A small image captioner, trained from scratch.
Model: 64-pixel images, encoder arch swin, encoder norm layernorm, encoder activation gelu, encoder patch size [4, 4], encoder depths [4, 4, 4], decoder layers 6, decoder activation swiglu.
Training: 14300 steps, batches of 256.
Data: trained on photos with spoken descriptions (Open Images, Localized Narratives), 36.0 epochs.
Rows from block 9 of the image encoder of a small image captioner, named by matrix and row number. Rows with one number belong to one neuron. Each number is 200 + 40 x the weight over its row's rms, rounded and kept within 0 to 999. All counts start at 0. After the name is the row's rms in percent of the matrix's.
After each neuron's rows are labels from the 100 images, of 14848, where the neuron reaches its highest value: "patch colour" is the nearest of a few named colours to the mean colour under the peak; "peak at" is the part of the image that holds the peak. Only what is clearly more common there than usual is listed. The data: photos with spoken descriptions (Open Images, Localized Narratives).
# fc1: MLP up (encoder.blocks.9.mlp.fc1.weight, 768x192), inputs 48-95
# fc2: MLP down (encoder.blocks.9.mlp.fc2.weight, 192x768, transposed), outputs 48-95

fc1.653,110,196,243,202,239,245,190,146,122,169,233,193,250,188,194,171,207,202,251,167,201,207,177,214,208,183,169,258,195,277,235,222,269,163,152,157,168,239,202,206,235,202,171,248,224,219,180,239,261
fc2.653,117,182,200,160,233,176,220,210,267,179,121,246,223,176,210,305,169,191,168,171,179,251,167,174,151,240,210,149,156,160,147,171,223,164,200,219,194,230,189,201,151,215,249,232,214,162,241,254,265
patch colour: brown; black
peak at: bottom centre

fc1.538,060,175,208,209,182,233,145,172,252,205,186,209,150,189,208,163,184,247,232,214,291,237,123,224,174,278,203,170,146,267,235,280,87,242,209,274,162,174,133,224,258,220,232,144,188,195,198,234,215
fc2.538,053,181,226,275,154,211,199,178,199,221,214,228,202,220,123,270,237,225,245,204,163,232,250,120,195,135,235,187,220,204,237,172,144,242,229,182,201,184,155,192,166,312,199,224,141,149,211,209,213
patch colour: black
peak at: bottom left

fc1.722,119,270,195,175,222,126,266,161,211,287,203,196,212,242,195,235,289,236,180,179,195,184,187,227,244,228,169,226,161,187,202,143,184,193,185,158,170,135,165,111,120,241,209,176,184,177,235,244,158
fc2.722,121,196,113,177,148,173,188,169,180,205,191,232,204,144,257,199,169,139,172,156,138,212,213,162,278,183,221,206,159,287,158,250,257,192,181,261,164,199,198,232,251,255,128,218,185,159,150,249,178
patch colour: white
peak at: top centre

fc1.271,122,195,245,230,250,258,233,234,219,136,132,160,103,204,241,168,224,218,197,221,254,224,168,293,256,201,236,234,173,195,198,236,236,169,216,247,229,130,122,232,217,207,261,227,202,208,202,127,232
fc2.271,143,217,179,222,227,209,251,179,237,228,156,138,247,212,209,156,164,168,139,210,217,212,225,210,141,244,234,200,159,203,218,161,191,151,247,259,127,263,204,194,237,218,97,194,201,266,277,241,231
patch colour: grey; pink
peak at: top centre

fc1.717,108,153,265,148,227,155,242,251,245,257,241,191,169,133,199,277,193,238,187,223,188,156,223,140,163,169,234,136,284,159,178,179,183,189,265,174,237,238,212,203,210,238,192,197,199,219,164,159,210
fc2.717,099,183,238,167,149,248,251,254,152,222,278,127,199,213,159,220,116,165,204,186,229,189,175,198,154,196,252,240,208,193,212,222,184,166,172,273,172,178,171,212,242,269,193,175,155,175,203,160,196
patch colour: pink
peak at: top centre

fc1.765,087,177,250,142,160,252,141,207,205,239,203,76,215,143,149,142,277,261,185,188,199,198,201,234,229,161,174,174,266,179,164,223,201,123,245,225,224,176,128,210,195,194,183,173,214,215,205,263,203
fc2.765,095,218,264,184,158,258,216,238,226,165,181,184,177,204,169,156,269,234,225,189,241,252,238,231,181,186,200,259,166,247,223,165,227,236,254,330,124,296,187,149,218,140,213,244,206,127,243,162,150
patch colour: brown
peak at: centre

fc1.680,074,184,212,170,182,184,229,172,264,256,196,181,174,148,239,221,202,204,163,136,226,233,219,202,243,195,169,214,187,203,125,261,134,217,197,183,172,224,187,206,275,186,292,308,165,178,184,222,139
fc2.680,069,208,173,244,227,238,239,232,213,221,163,238,203,187,212,214,221,189,245,157,155,169,154,190,259,196,197,192,198,236,165,87,261,133,180,172,270,259,163,148,233,245,236,223,122,183,165,183,219
patch colour: brown
peak at: bottom centre

fc1.683,078,205,170,173,242,177,199,222,228,199,194,193,197,204,186,209,186,274,168,193,214,170,217,283,251,175,140,125,238,224,234,165,192,158,181,181,266,176,289,186,195,165,271,191,238,154,190,245,208
fc2.683,085,218,273,193,171,181,245,188,123,210,288,198,152,81,215,139,228,222,177,160,155,99,190,252,135,218,171,210,267,164,209,171,171,215,171,153,191,243,216,196,252,196,187,208,194,237,192,197,204
patch colour: blue; cyan
peak at: top right; top left

fc1.457,122,151,254,256,187,232,144,147,275,161,151,222,161,161,241,201,207,167,112,178,245,193,225,213,205,198,145,184,188,194,166,200,206,167,198,151,158,229,207,178,192,294,204,280,194,191,248,225,230
fc2.457,120,185,214,228,219,187,270,154,219,188,192,189,280,157,232,254,236,204,246,245,217,145,244,202,257,115,202,163,251,169,233,163,267,194,326,270,231,213,179,172,198,181,151,237,186,295,211,148,243
patch colour: grey
peak at: bottom centre

fc1.90,136,231,159,135,202,173,192,208,107,211,182,193,177,237,189,203,202,175,147,260,193,216,220,162,249,202,292,198,208,176,242,168,196,222,225,122,163,173,239,160,176,240,222,234,246,246,144,203,161
fc2.90,133,237,165,195,226,297,211,141,147,236,198,206,168,203,237,190,237,180,165,168,238,141,125,196,217,138,181,234,196,135,247,192,274,208,186,165,262,237,144,221,244,197,147,155,137,176,254,130,210
patch colour: white; pink
peak at: bottom right

fc1.427,091,186,198,250,175,174,233,169,273,235,169,189,264,164,183,150,177,198,170,175,184,211,208,273,257,199,245,268,193,219,208,206,223,227,209,198,199,207,210,229,207,162,265,254,228,227,142,236,301
fc2.427,079,198,162,205,167,229,234,216,242,228,174,192,222,192,224,228,197,197,184,176,209,190,189,203,154,207,191,221,154,228,221,303,189,119,219,185,169,74,228,212,184,123,137,216,244,212,214,204,190
patch colour: grey
peak at: centre

fc1.764,110,245,297,249,146,172,162,131,255,211,206,166,240,217,177,167,198,253,219,208,207,160,259,253,188,143,181,201,250,189,217,234,208,210,235,119,151,130,216,215,171,209,162,249,232,233,228,234,211
fc2.764,117,232,224,153,240,315,225,239,186,268,202,239,191,123,122,179,280,233,169,218,237,100,155,208,143,190,183,237,171,189,179,191,198,227,268,210,157,267,291,254,280,178,196,212,270,171,165,158,218
patch colour: grey
peak at: centre

fc1.60,079,188,197,239,190,169,168,192,217,249,168,158,229,166,233,179,167,197,130,142,244,196,140,288,204,206,249,182,277,148,270,230,170,128,172,246,251,179,221,187,155,116,193,209,230,216,284,161,176
fc2.60,079,180,273,264,177,189,229,163,302,234,123,274,248,222,207,204,123,215,191,210,177,247,203,161,149,252,147,119,147,225,190,182,211,255,242,171,154,181,139,124,271,139,199,211,192,132,273,208,210
patch colour: grey
peak at: bottom centre

fc1.592,049,184,228,230,258,216,187,197,120,235,228,233,191,250,184,228,215,185,171,203,155,203,156,92,277,241,184,168,157,183,182,179,243,167,207,130,148,133,172,199,196,213,221,259,226,162,171,264,204
fc2.592,046,248,216,165,205,113,216,178,158,226,252,150,154,131,199,232,239,222,198,234,228,219,224,202,257,228,148,179,184,118,216,162,174,223,223,313,263,240,206,223,212,125,160,161,215,226,199,214,224
patch colour: grey
peak at: centre

fc1.602,104,206,216,188,229,234,174,134,196,119,261,171,208,133,183,242,123,205,151,126,106,246,186,191,292,185,297,199,217,275,215,266,117,181,242,102,219,234,219,248,222,206,141,190,192,223,249,266,232
fc2.602,108,176,145,234,233,252,208,244,196,213,190,203,204,235,172,163,186,200,169,184,180,208,249,299,170,180,192,240,166,120,212,184,215,259,160,242,74,166,226,121,164,253,227,227,262,213,164,239,179
patch colour: white
peak at: top centre

fc1.358,116,280,198,128,180,203,160,139,161,125,159,219,244,137,172,193,165,238,196,199,216,207,215,280,211,181,144,245,229,213,208,152,168,228,179,173,185,228,201,230,201,188,192,143,204,242,215,92,184
fc2.358,108,206,203,196,191,267,216,177,112,211,251,195,181,201,249,142,180,128,219,203,234,167,150,168,213,220,198,260,256,232,169,191,141,192,234,158,172,258,130,272,252,144,140,158,216,202,198,185,253
patch colour: pink
peak at: middle right

fc1.326,108,171,188,270,217,147,154,176,182,173,221,227,168,171,89,207,165,153,166,232,296,180,169,193,211,228,212,102,160,185,200,184,201,193,140,133,147,162,201,191,204,238,266,186,243,103,217,207,178
fc2.326,103,183,135,225,200,244,204,105,178,216,177,215,175,153,252,207,178,214,206,133,220,196,161,188,152,181,214,165,158,288,229,182,174,231,264,135,178,181,210,210,304,189,113,171,225,176,194,236,239
patch colour: pink
peak at: top centre

fc1.391,118,212,200,248,229,179,228,215,218,226,215,203,197,223,224,313,212,211,201,310,233,187,245,159,233,201,175,222,218,220,229,215,184,186,200,171,163,206,234,206,226,177,226,122,217,166,158,138,227
fc2.391,118,180,197,146,207,144,240,193,217,195,204,188,139,190,196,125,174,221,151,214,214,264,143,242,174,145,241,261,181,231,173,150,184,234,173,259,191,195,197,120,169,109,178,172,191,104,190,197,196
patch colour: grey
peak at: middle left; middle right

fc1.341,144,171,242,233,212,209,172,288,245,204,243,214,257,192,211,272,121,244,219,238,230,196,189,214,123,183,173,85,151,250,184,181,224,222,205,173,139,209,254,130,219,165,252,200,264,170,159,253,218
fc2.341,138,194,217,229,218,204,247,245,166,177,235,141,181,268,210,189,155,149,178,187,224,218,211,272,269,170,219,246,153,152,193,206,195,256,236,172,209,199,158,205,150,211,223,169,171,211,197,248,188
patch colour: brown
peak at: bottom centre

fc1.618,073,201,226,221,202,219,211,205,135,143,133,209,208,211,157,151,204,240,206,243,251,249,201,157,235,215,194,167,208,231,164,186,172,184,250,161,119,141,242,172,172,191,174,247,135,220,173,270,293
fc2.618,074,183,219,225,233,227,205,283,167,170,262,182,191,193,210,226,173,203,223,228,219,148,221,221,196,159,181,204,203,171,182,181,197,241,281,234,201,230,230,179,222,191,163,219,231,237,163,183,204
patch colour: white; pink
peak at: top centre; top left

fc1.541,095,196,244,230,192,252,170,149,204,245,217,182,217,192,163,234,188,258,304,224,228,163,240,183,289,273,226,205,243,151,239,199,216,171,170,165,190,163,163,212,173,292,235,227,276,227,125,183,211
fc2.541,094,148,222,197,177,183,214,190,210,210,212,179,211,237,214,233,131,201,238,310,274,270,210,153,199,251,188,161,111,201,266,148,160,224,171,264,191,200,217,238,179,220,215,314,205,240,183,179,144
patch colour: grey
peak at: centre

fc1.160,135,281,202,211,217,219,147,257,179,212,166,163,296,255,178,161,144,139,166,253,242,227,170,178,198,160,203,169,246,219,248,199,188,135,224,119,191,197,159,239,270,160,209,200,218,246,208,249,202
fc2.160,161,123,284,178,228,261,205,228,167,204,222,138,186,185,148,207,196,216,153,191,231,224,205,200,184,242,186,217,198,183,171,203,235,129,259,250,181,234,101,164,207,229,177,179,161,242,149,189,141
patch colour: red
peak at: centre

fc1.360,132,256,224,142,201,196,181,199,237,244,173,213,235,235,199,235,219,198,146,214,289,152,120,234,206,216,261,223,213,236,216,253,180,143,233,180,180,283,155,192,176,240,229,262,239,179,262,217,263
fc2.360,147,193,190,215,227,243,167,182,180,175,148,225,178,245,260,181,162,172,172,187,169,131,114,170,197,166,209,220,161,203,301,230,232,221,170,301,213,179,230,164,164,237,202,205,206,163,181,246,186
patch colour: brown
peak at: centre

fc1.294,078,131,193,217,212,228,251,152,193,192,239,170,190,187,121,207,153,205,274,169,238,212,199,172,239,265,247,234,186,145,175,186,231,210,218,173,209,282,133,126,219,180,273,131,290,216,277,264,175
fc2.294,090,207,152,204,150,223,258,173,276,246,216,231,250,184,165,243,251,178,268,186,192,182,294,215,230,195,177,210,146,213,222,224,153,234,152,103,270,220,165,158,128,228,191,227,137,213,144,189,136
patch colour: white
peak at: top centre

fc1.276,096,150,197,222,197,161,247,147,158,194,273,181,218,171,194,200,195,187,150,228,230,198,188,276,187,232,225,220,236,206,219,188,139,154,196,156,211,218,181,282,140,202,205,250,179,226,235,187,74
fc2.276,104,203,222,221,247,254,186,246,180,197,164,253,216,299,197,174,148,151,156,202,175,235,172,158,209,182,296,193,173,174,171,171,145,168,231,188,173,228,174,239,174,227,195,170,93,232,170,247,208
patch colour: black
peak at: bottom centre

fc1.121,100,146,210,252,257,228,177,294,130,207,113,209,172,262,170,231,211,203,230,204,195,130,225,179,222,147,196,182,161,239,168,205,196,252,228,175,129,79,215,241,127,218,193,224,241,236,242,129,233
fc2.121,097,189,225,151,189,218,210,205,158,171,203,236,236,144,148,280,343,222,218,240,106,197,218,209,177,181,268,154,260,206,274,231,216,155,152,177,253,214,169,225,211,184,220,219,195,227,172,80,224
patch colour: pink
peak at: centre

fc1.745,113,196,235,191,229,205,173,130,240,192,220,191,169,199,184,219,264,193,138,180,273,268,264,191,175,135,195,173,199,164,273,235,208,175,252,234,208,246,208,138,136,205,238,208,240,219,225,232,246
fc2.745,112,209,190,124,242,227,228,234,163,179,258,188,200,279,181,237,91,124,149,271,246,269,199,145,154,229,224,161,249,189,187,205,237,185,148,117,279,162,192,236,233,170,199,261,184,237,185,216,233
patch colour: grey
peak at: bottom centre

fc1.81,162,274,160,247,205,225,206,185,236,217,238,168,209,180,164,235,230,137,212,270,254,168,65,196,238,143,293,246,243,300,228,158,171,168,176,202,183,161,225,280,201,143,186,194,253,252,219,226,128
fc2.81,165,224,169,188,205,157,196,242,180,168,210,254,155,140,208,175,233,155,210,201,234,280,155,195,239,152,246,222,133,225,245,157,228,192,214,130,237,208,241,293,239,239,156,209,177,181,229,207,182
patch colour: pink
peak at: top centre; top left

fc1.310,128,152,214,217,190,209,223,246,264,227,138,293,184,172,181,223,231,204,188,181,203,224,237,187,208,210,231,168,255,213,139,189,197,214,209,194,151,128,180,228,178,155,165,221,191,226,196,181,163
fc2.310,139,225,210,267,220,151,221,169,221,162,188,257,229,159,204,272,205,182,202,215,128,194,160,182,241,199,231,230,219,198,221,173,309,187,291,268,162,183,161,174,167,213,165,194,161,237,216,236,215
patch colour: pink
peak at: centre

fc1.407,103,157,206,192,168,189,308,208,183,249,198,234,198,127,175,245,222,202,199,166,288,206,181,160,187,156,184,284,302,172,199,168,204,209,245,204,139,198,242,151,174,192,255,165,93,214,213,210,181
fc2.407,094,171,179,104,223,228,215,172,233,203,192,274,172,191,153,235,284,281,249,219,178,198,239,206,107,237,153,281,211,164,242,206,208,198,207,238,233,201,216,294,211,190,209,171,188,196,181,219,146
patch colour: brown
peak at: centre

fc1.180,122,248,204,227,241,237,131,220,182,216,176,283,234,183,139,222,224,163,225,199,254,174,246,191,189,233,228,148,198,214,211,120,183,187,258,211,242,202,217,277,227,151,180,117,194,247,129,255,282
fc2.180,148,235,153,224,156,158,189,150,291,164,145,198,215,280,191,133,230,178,82,203,192,197,193,137,205,198,203,142,164,184,255,193,217,210,149,137,107,265,300,212,235,182,176,180,278,211,181,184,218
patch colour: brown
peak at: top right; top left

fc1.251,012,235,169,181,161,165,222,211,226,208,276,207,186,177,135,269,192,221,194,233,224,165,238,215,219,240,237,233,205,248,237,266,170,235,155,149,222,246,233,183,171,247,247,171,214,210,214,258,277
fc2.251,013,183,234,158,152,126,247,213,139,136,217,202,163,96,161,188,233,202,202,148,205,204,204,194,195,210,164,244,223,185,163,197,168,147,203,176,276,181,126,171,180,169,270,168,207,213,164,216,259
patch colour: cyan
peak at: top centre; top right

fc1.740,022,209,169,164,207,174,214,215,190,167,245,186,212,199,159,255,186,215,203,242,249,165,261,203,213,237,251,257,187,220,195,237,188,213,119,164,212,238,201,222,180,252,239,209,232,241,196,254,249
fc2.740,020,158,198,207,120,154,207,215,144,160,237,213,187,111,140,192,232,163,213,183,183,185,211,182,188,199,173,237,222,197,157,173,144,170,219,200,284,185,178,197,165,185,249,228,240,187,181,223,218
patch colour: cyan; white
peak at: top centre; top left

fc1.501,094,254,218,237,202,227,244,200,202,153,232,161,135,164,293,247,161,189,149,181,164,281,172,270,233,213,246,214,189,226,138,146,185,184,178,150,237,183,215,241,206,214,202,275,254,274,271,234,208
fc2.501,107,176,255,180,246,227,186,216,186,170,164,231,255,211,188,133,195,172,194,204,205,196,281,296,187,206,233,193,259,77,231,201,146,238,226,244,112,160,198,163,217,224,266,210,210,248,179,234,164
patch colour: white
peak at: top centre

fc1.115,129,242,121,219,173,284,156,201,184,275,210,86,197,181,216,266,191,240,214,260,213,193,175,179,227,256,164,186,199,150,142,166,185,160,204,235,132,220,190,251,179,231,185,262,196,126,200,220,249
fc2.115,135,190,198,185,183,180,169,203,238,254,195,217,193,230,190,194,204,167,190,151,151,185,247,176,268,173,244,169,278,282,139,224,272,207,194,177,219,186,121,179,241,286,194,212,206,218,187,211,256
patch colour: pink
peak at: bottom centre

fc1.353,102,200,197,201,280,224,203,240,188,161,168,232,217,202,219,205,209,176,248,185,174,170,160,265,228,262,233,225,195,220,164,168,190,222,222,220,143,182,168,125,226,289,224,197,244,250,198,247,144
fc2.353,110,231,159,190,118,167,207,207,192,217,245,174,250,161,212,172,209,168,239,212,149,235,192,190,211,82,164,177,173,266,217,225,302,247,141,128,132,195,172,164,156,182,87,230,197,117,200,169,185
patch colour: white
peak at: top centre

fc1.657,058,213,194,161,209,188,225,177,188,176,244,220,137,230,142,212,279,188,185,275,183,252,166,186,251,219,175,217,205,195,224,194,199,200,211,162,222,215,262,191,196,162,289,177,268,137,264,231,234
fc2.657,060,242,221,219,191,152,210,229,156,227,142,201,218,209,216,190,162,175,181,194,176,185,241,226,117,181,184,207,253,191,139,146,226,172,230,195,279,221,275,175,245,252,168,205,181,254,244,208,239
patch colour: white
peak at: top right

fc1.47,124,227,252,239,218,171,197,198,168,225,174,210,169,171,245,230,188,125,280,174,169,176,181,246,209,167,157,215,218,218,162,137,144,171,162,184,220,172,158,130,194,201,179,220,187,183,227,195,213
fc2.47,121,147,130,207,238,163,224,222,212,268,215,204,271,233,181,186,218,271,166,230,234,192,183,186,137,229,184,189,265,175,314,174,254,213,168,273,238,191,235,205,206,248,182,239,161,217,273,228,174
patch colour: black
peak at: middle right

fc1.177,062,181,208,177,172,193,158,163,182,144,222,200,228,209,281,205,151,143,149,207,160,241,252,207,172,160,205,148,235,268,173,224,197,261,201,145,204,237,188,234,168,252,230,231,204,177,177,265,176
fc2.177,066,224,226,224,248,192,269,225,137,278,206,190,164,186,219,214,154,171,241,195,190,132,136,268,208,257,238,225,173,215,167,198,221,137,245,191,151,129,122,220,154,117,223,259,213,157,148,286,109
patch colour: black
peak at: bottom left

fc1.259,128,240,218,203,288,224,123,207,226,135,181,173,203,152,88,230,185,227,204,272,226,187,161,113,202,163,234,235,250,136,176,224,216,140,230,241,219,189,190,263,221,244,144,177,177,220,128,201,219
fc2.259,119,235,180,158,202,230,234,234,136,190,172,208,192,260,198,152,169,186,182,218,206,173,192,297,201,159,195,123,142,261,253,181,174,216,176,144,250,187,260,183,185,160,271,228,145,223,244,192,152
patch colour: grey
peak at: centre

fc1.735,117,218,270,208,143,196,207,176,193,118,238,176,171,212,269,219,225,228,223,311,233,218,149,186,158,236,234,280,247,210,150,174,237,200,191,217,191,206,260,221,191,264,201,146,218,192,193,219,170
fc2.735,135,197,208,168,143,223,209,222,176,248,265,214,246,173,187,171,187,266,176,236,249,158,132,175,216,260,217,196,214,177,197,227,220,269,208,200,235,114,131,134,163,133,173,254,201,196,179,174,265
patch colour: pink
peak at: top centre

fc1.379,147,247,208,151,205,152,171,229,231,183,213,194,273,141,128,179,184,215,228,168,154,239,164,183,168,146,164,169,217,231,216,206,160,222,188,82,136,200,189,230,165,170,138,141,215,234,166,191,239
fc2.379,149,206,175,137,272,197,257,188,180,250,143,164,247,202,166,234,174,158,196,188,186,171,198,181,142,115,136,282,224,244,198,165,251,157,185,233,199,194,235,167,168,187,250,174,240,157,145,239,217
patch colour: red
peak at: centre

fc1.129,059,231,251,110,185,189,193,136,185,254,163,217,187,184,229,201,169,264,240,153,207,194,145,114,210,197,198,218,222,129,165,154,159,244,232,190,176,288,266,209,204,236,219,226,186,153,187,251,131
fc2.129,057,133,153,188,243,188,204,196,234,258,225,149,194,255,145,221,207,266,185,221,180,226,165,131,151,212,256,218,255,114,133,188,223,232,261,188,223,220,160,167,201,198,256,204,229,201,147,227,136
patch colour: white
peak at: top centre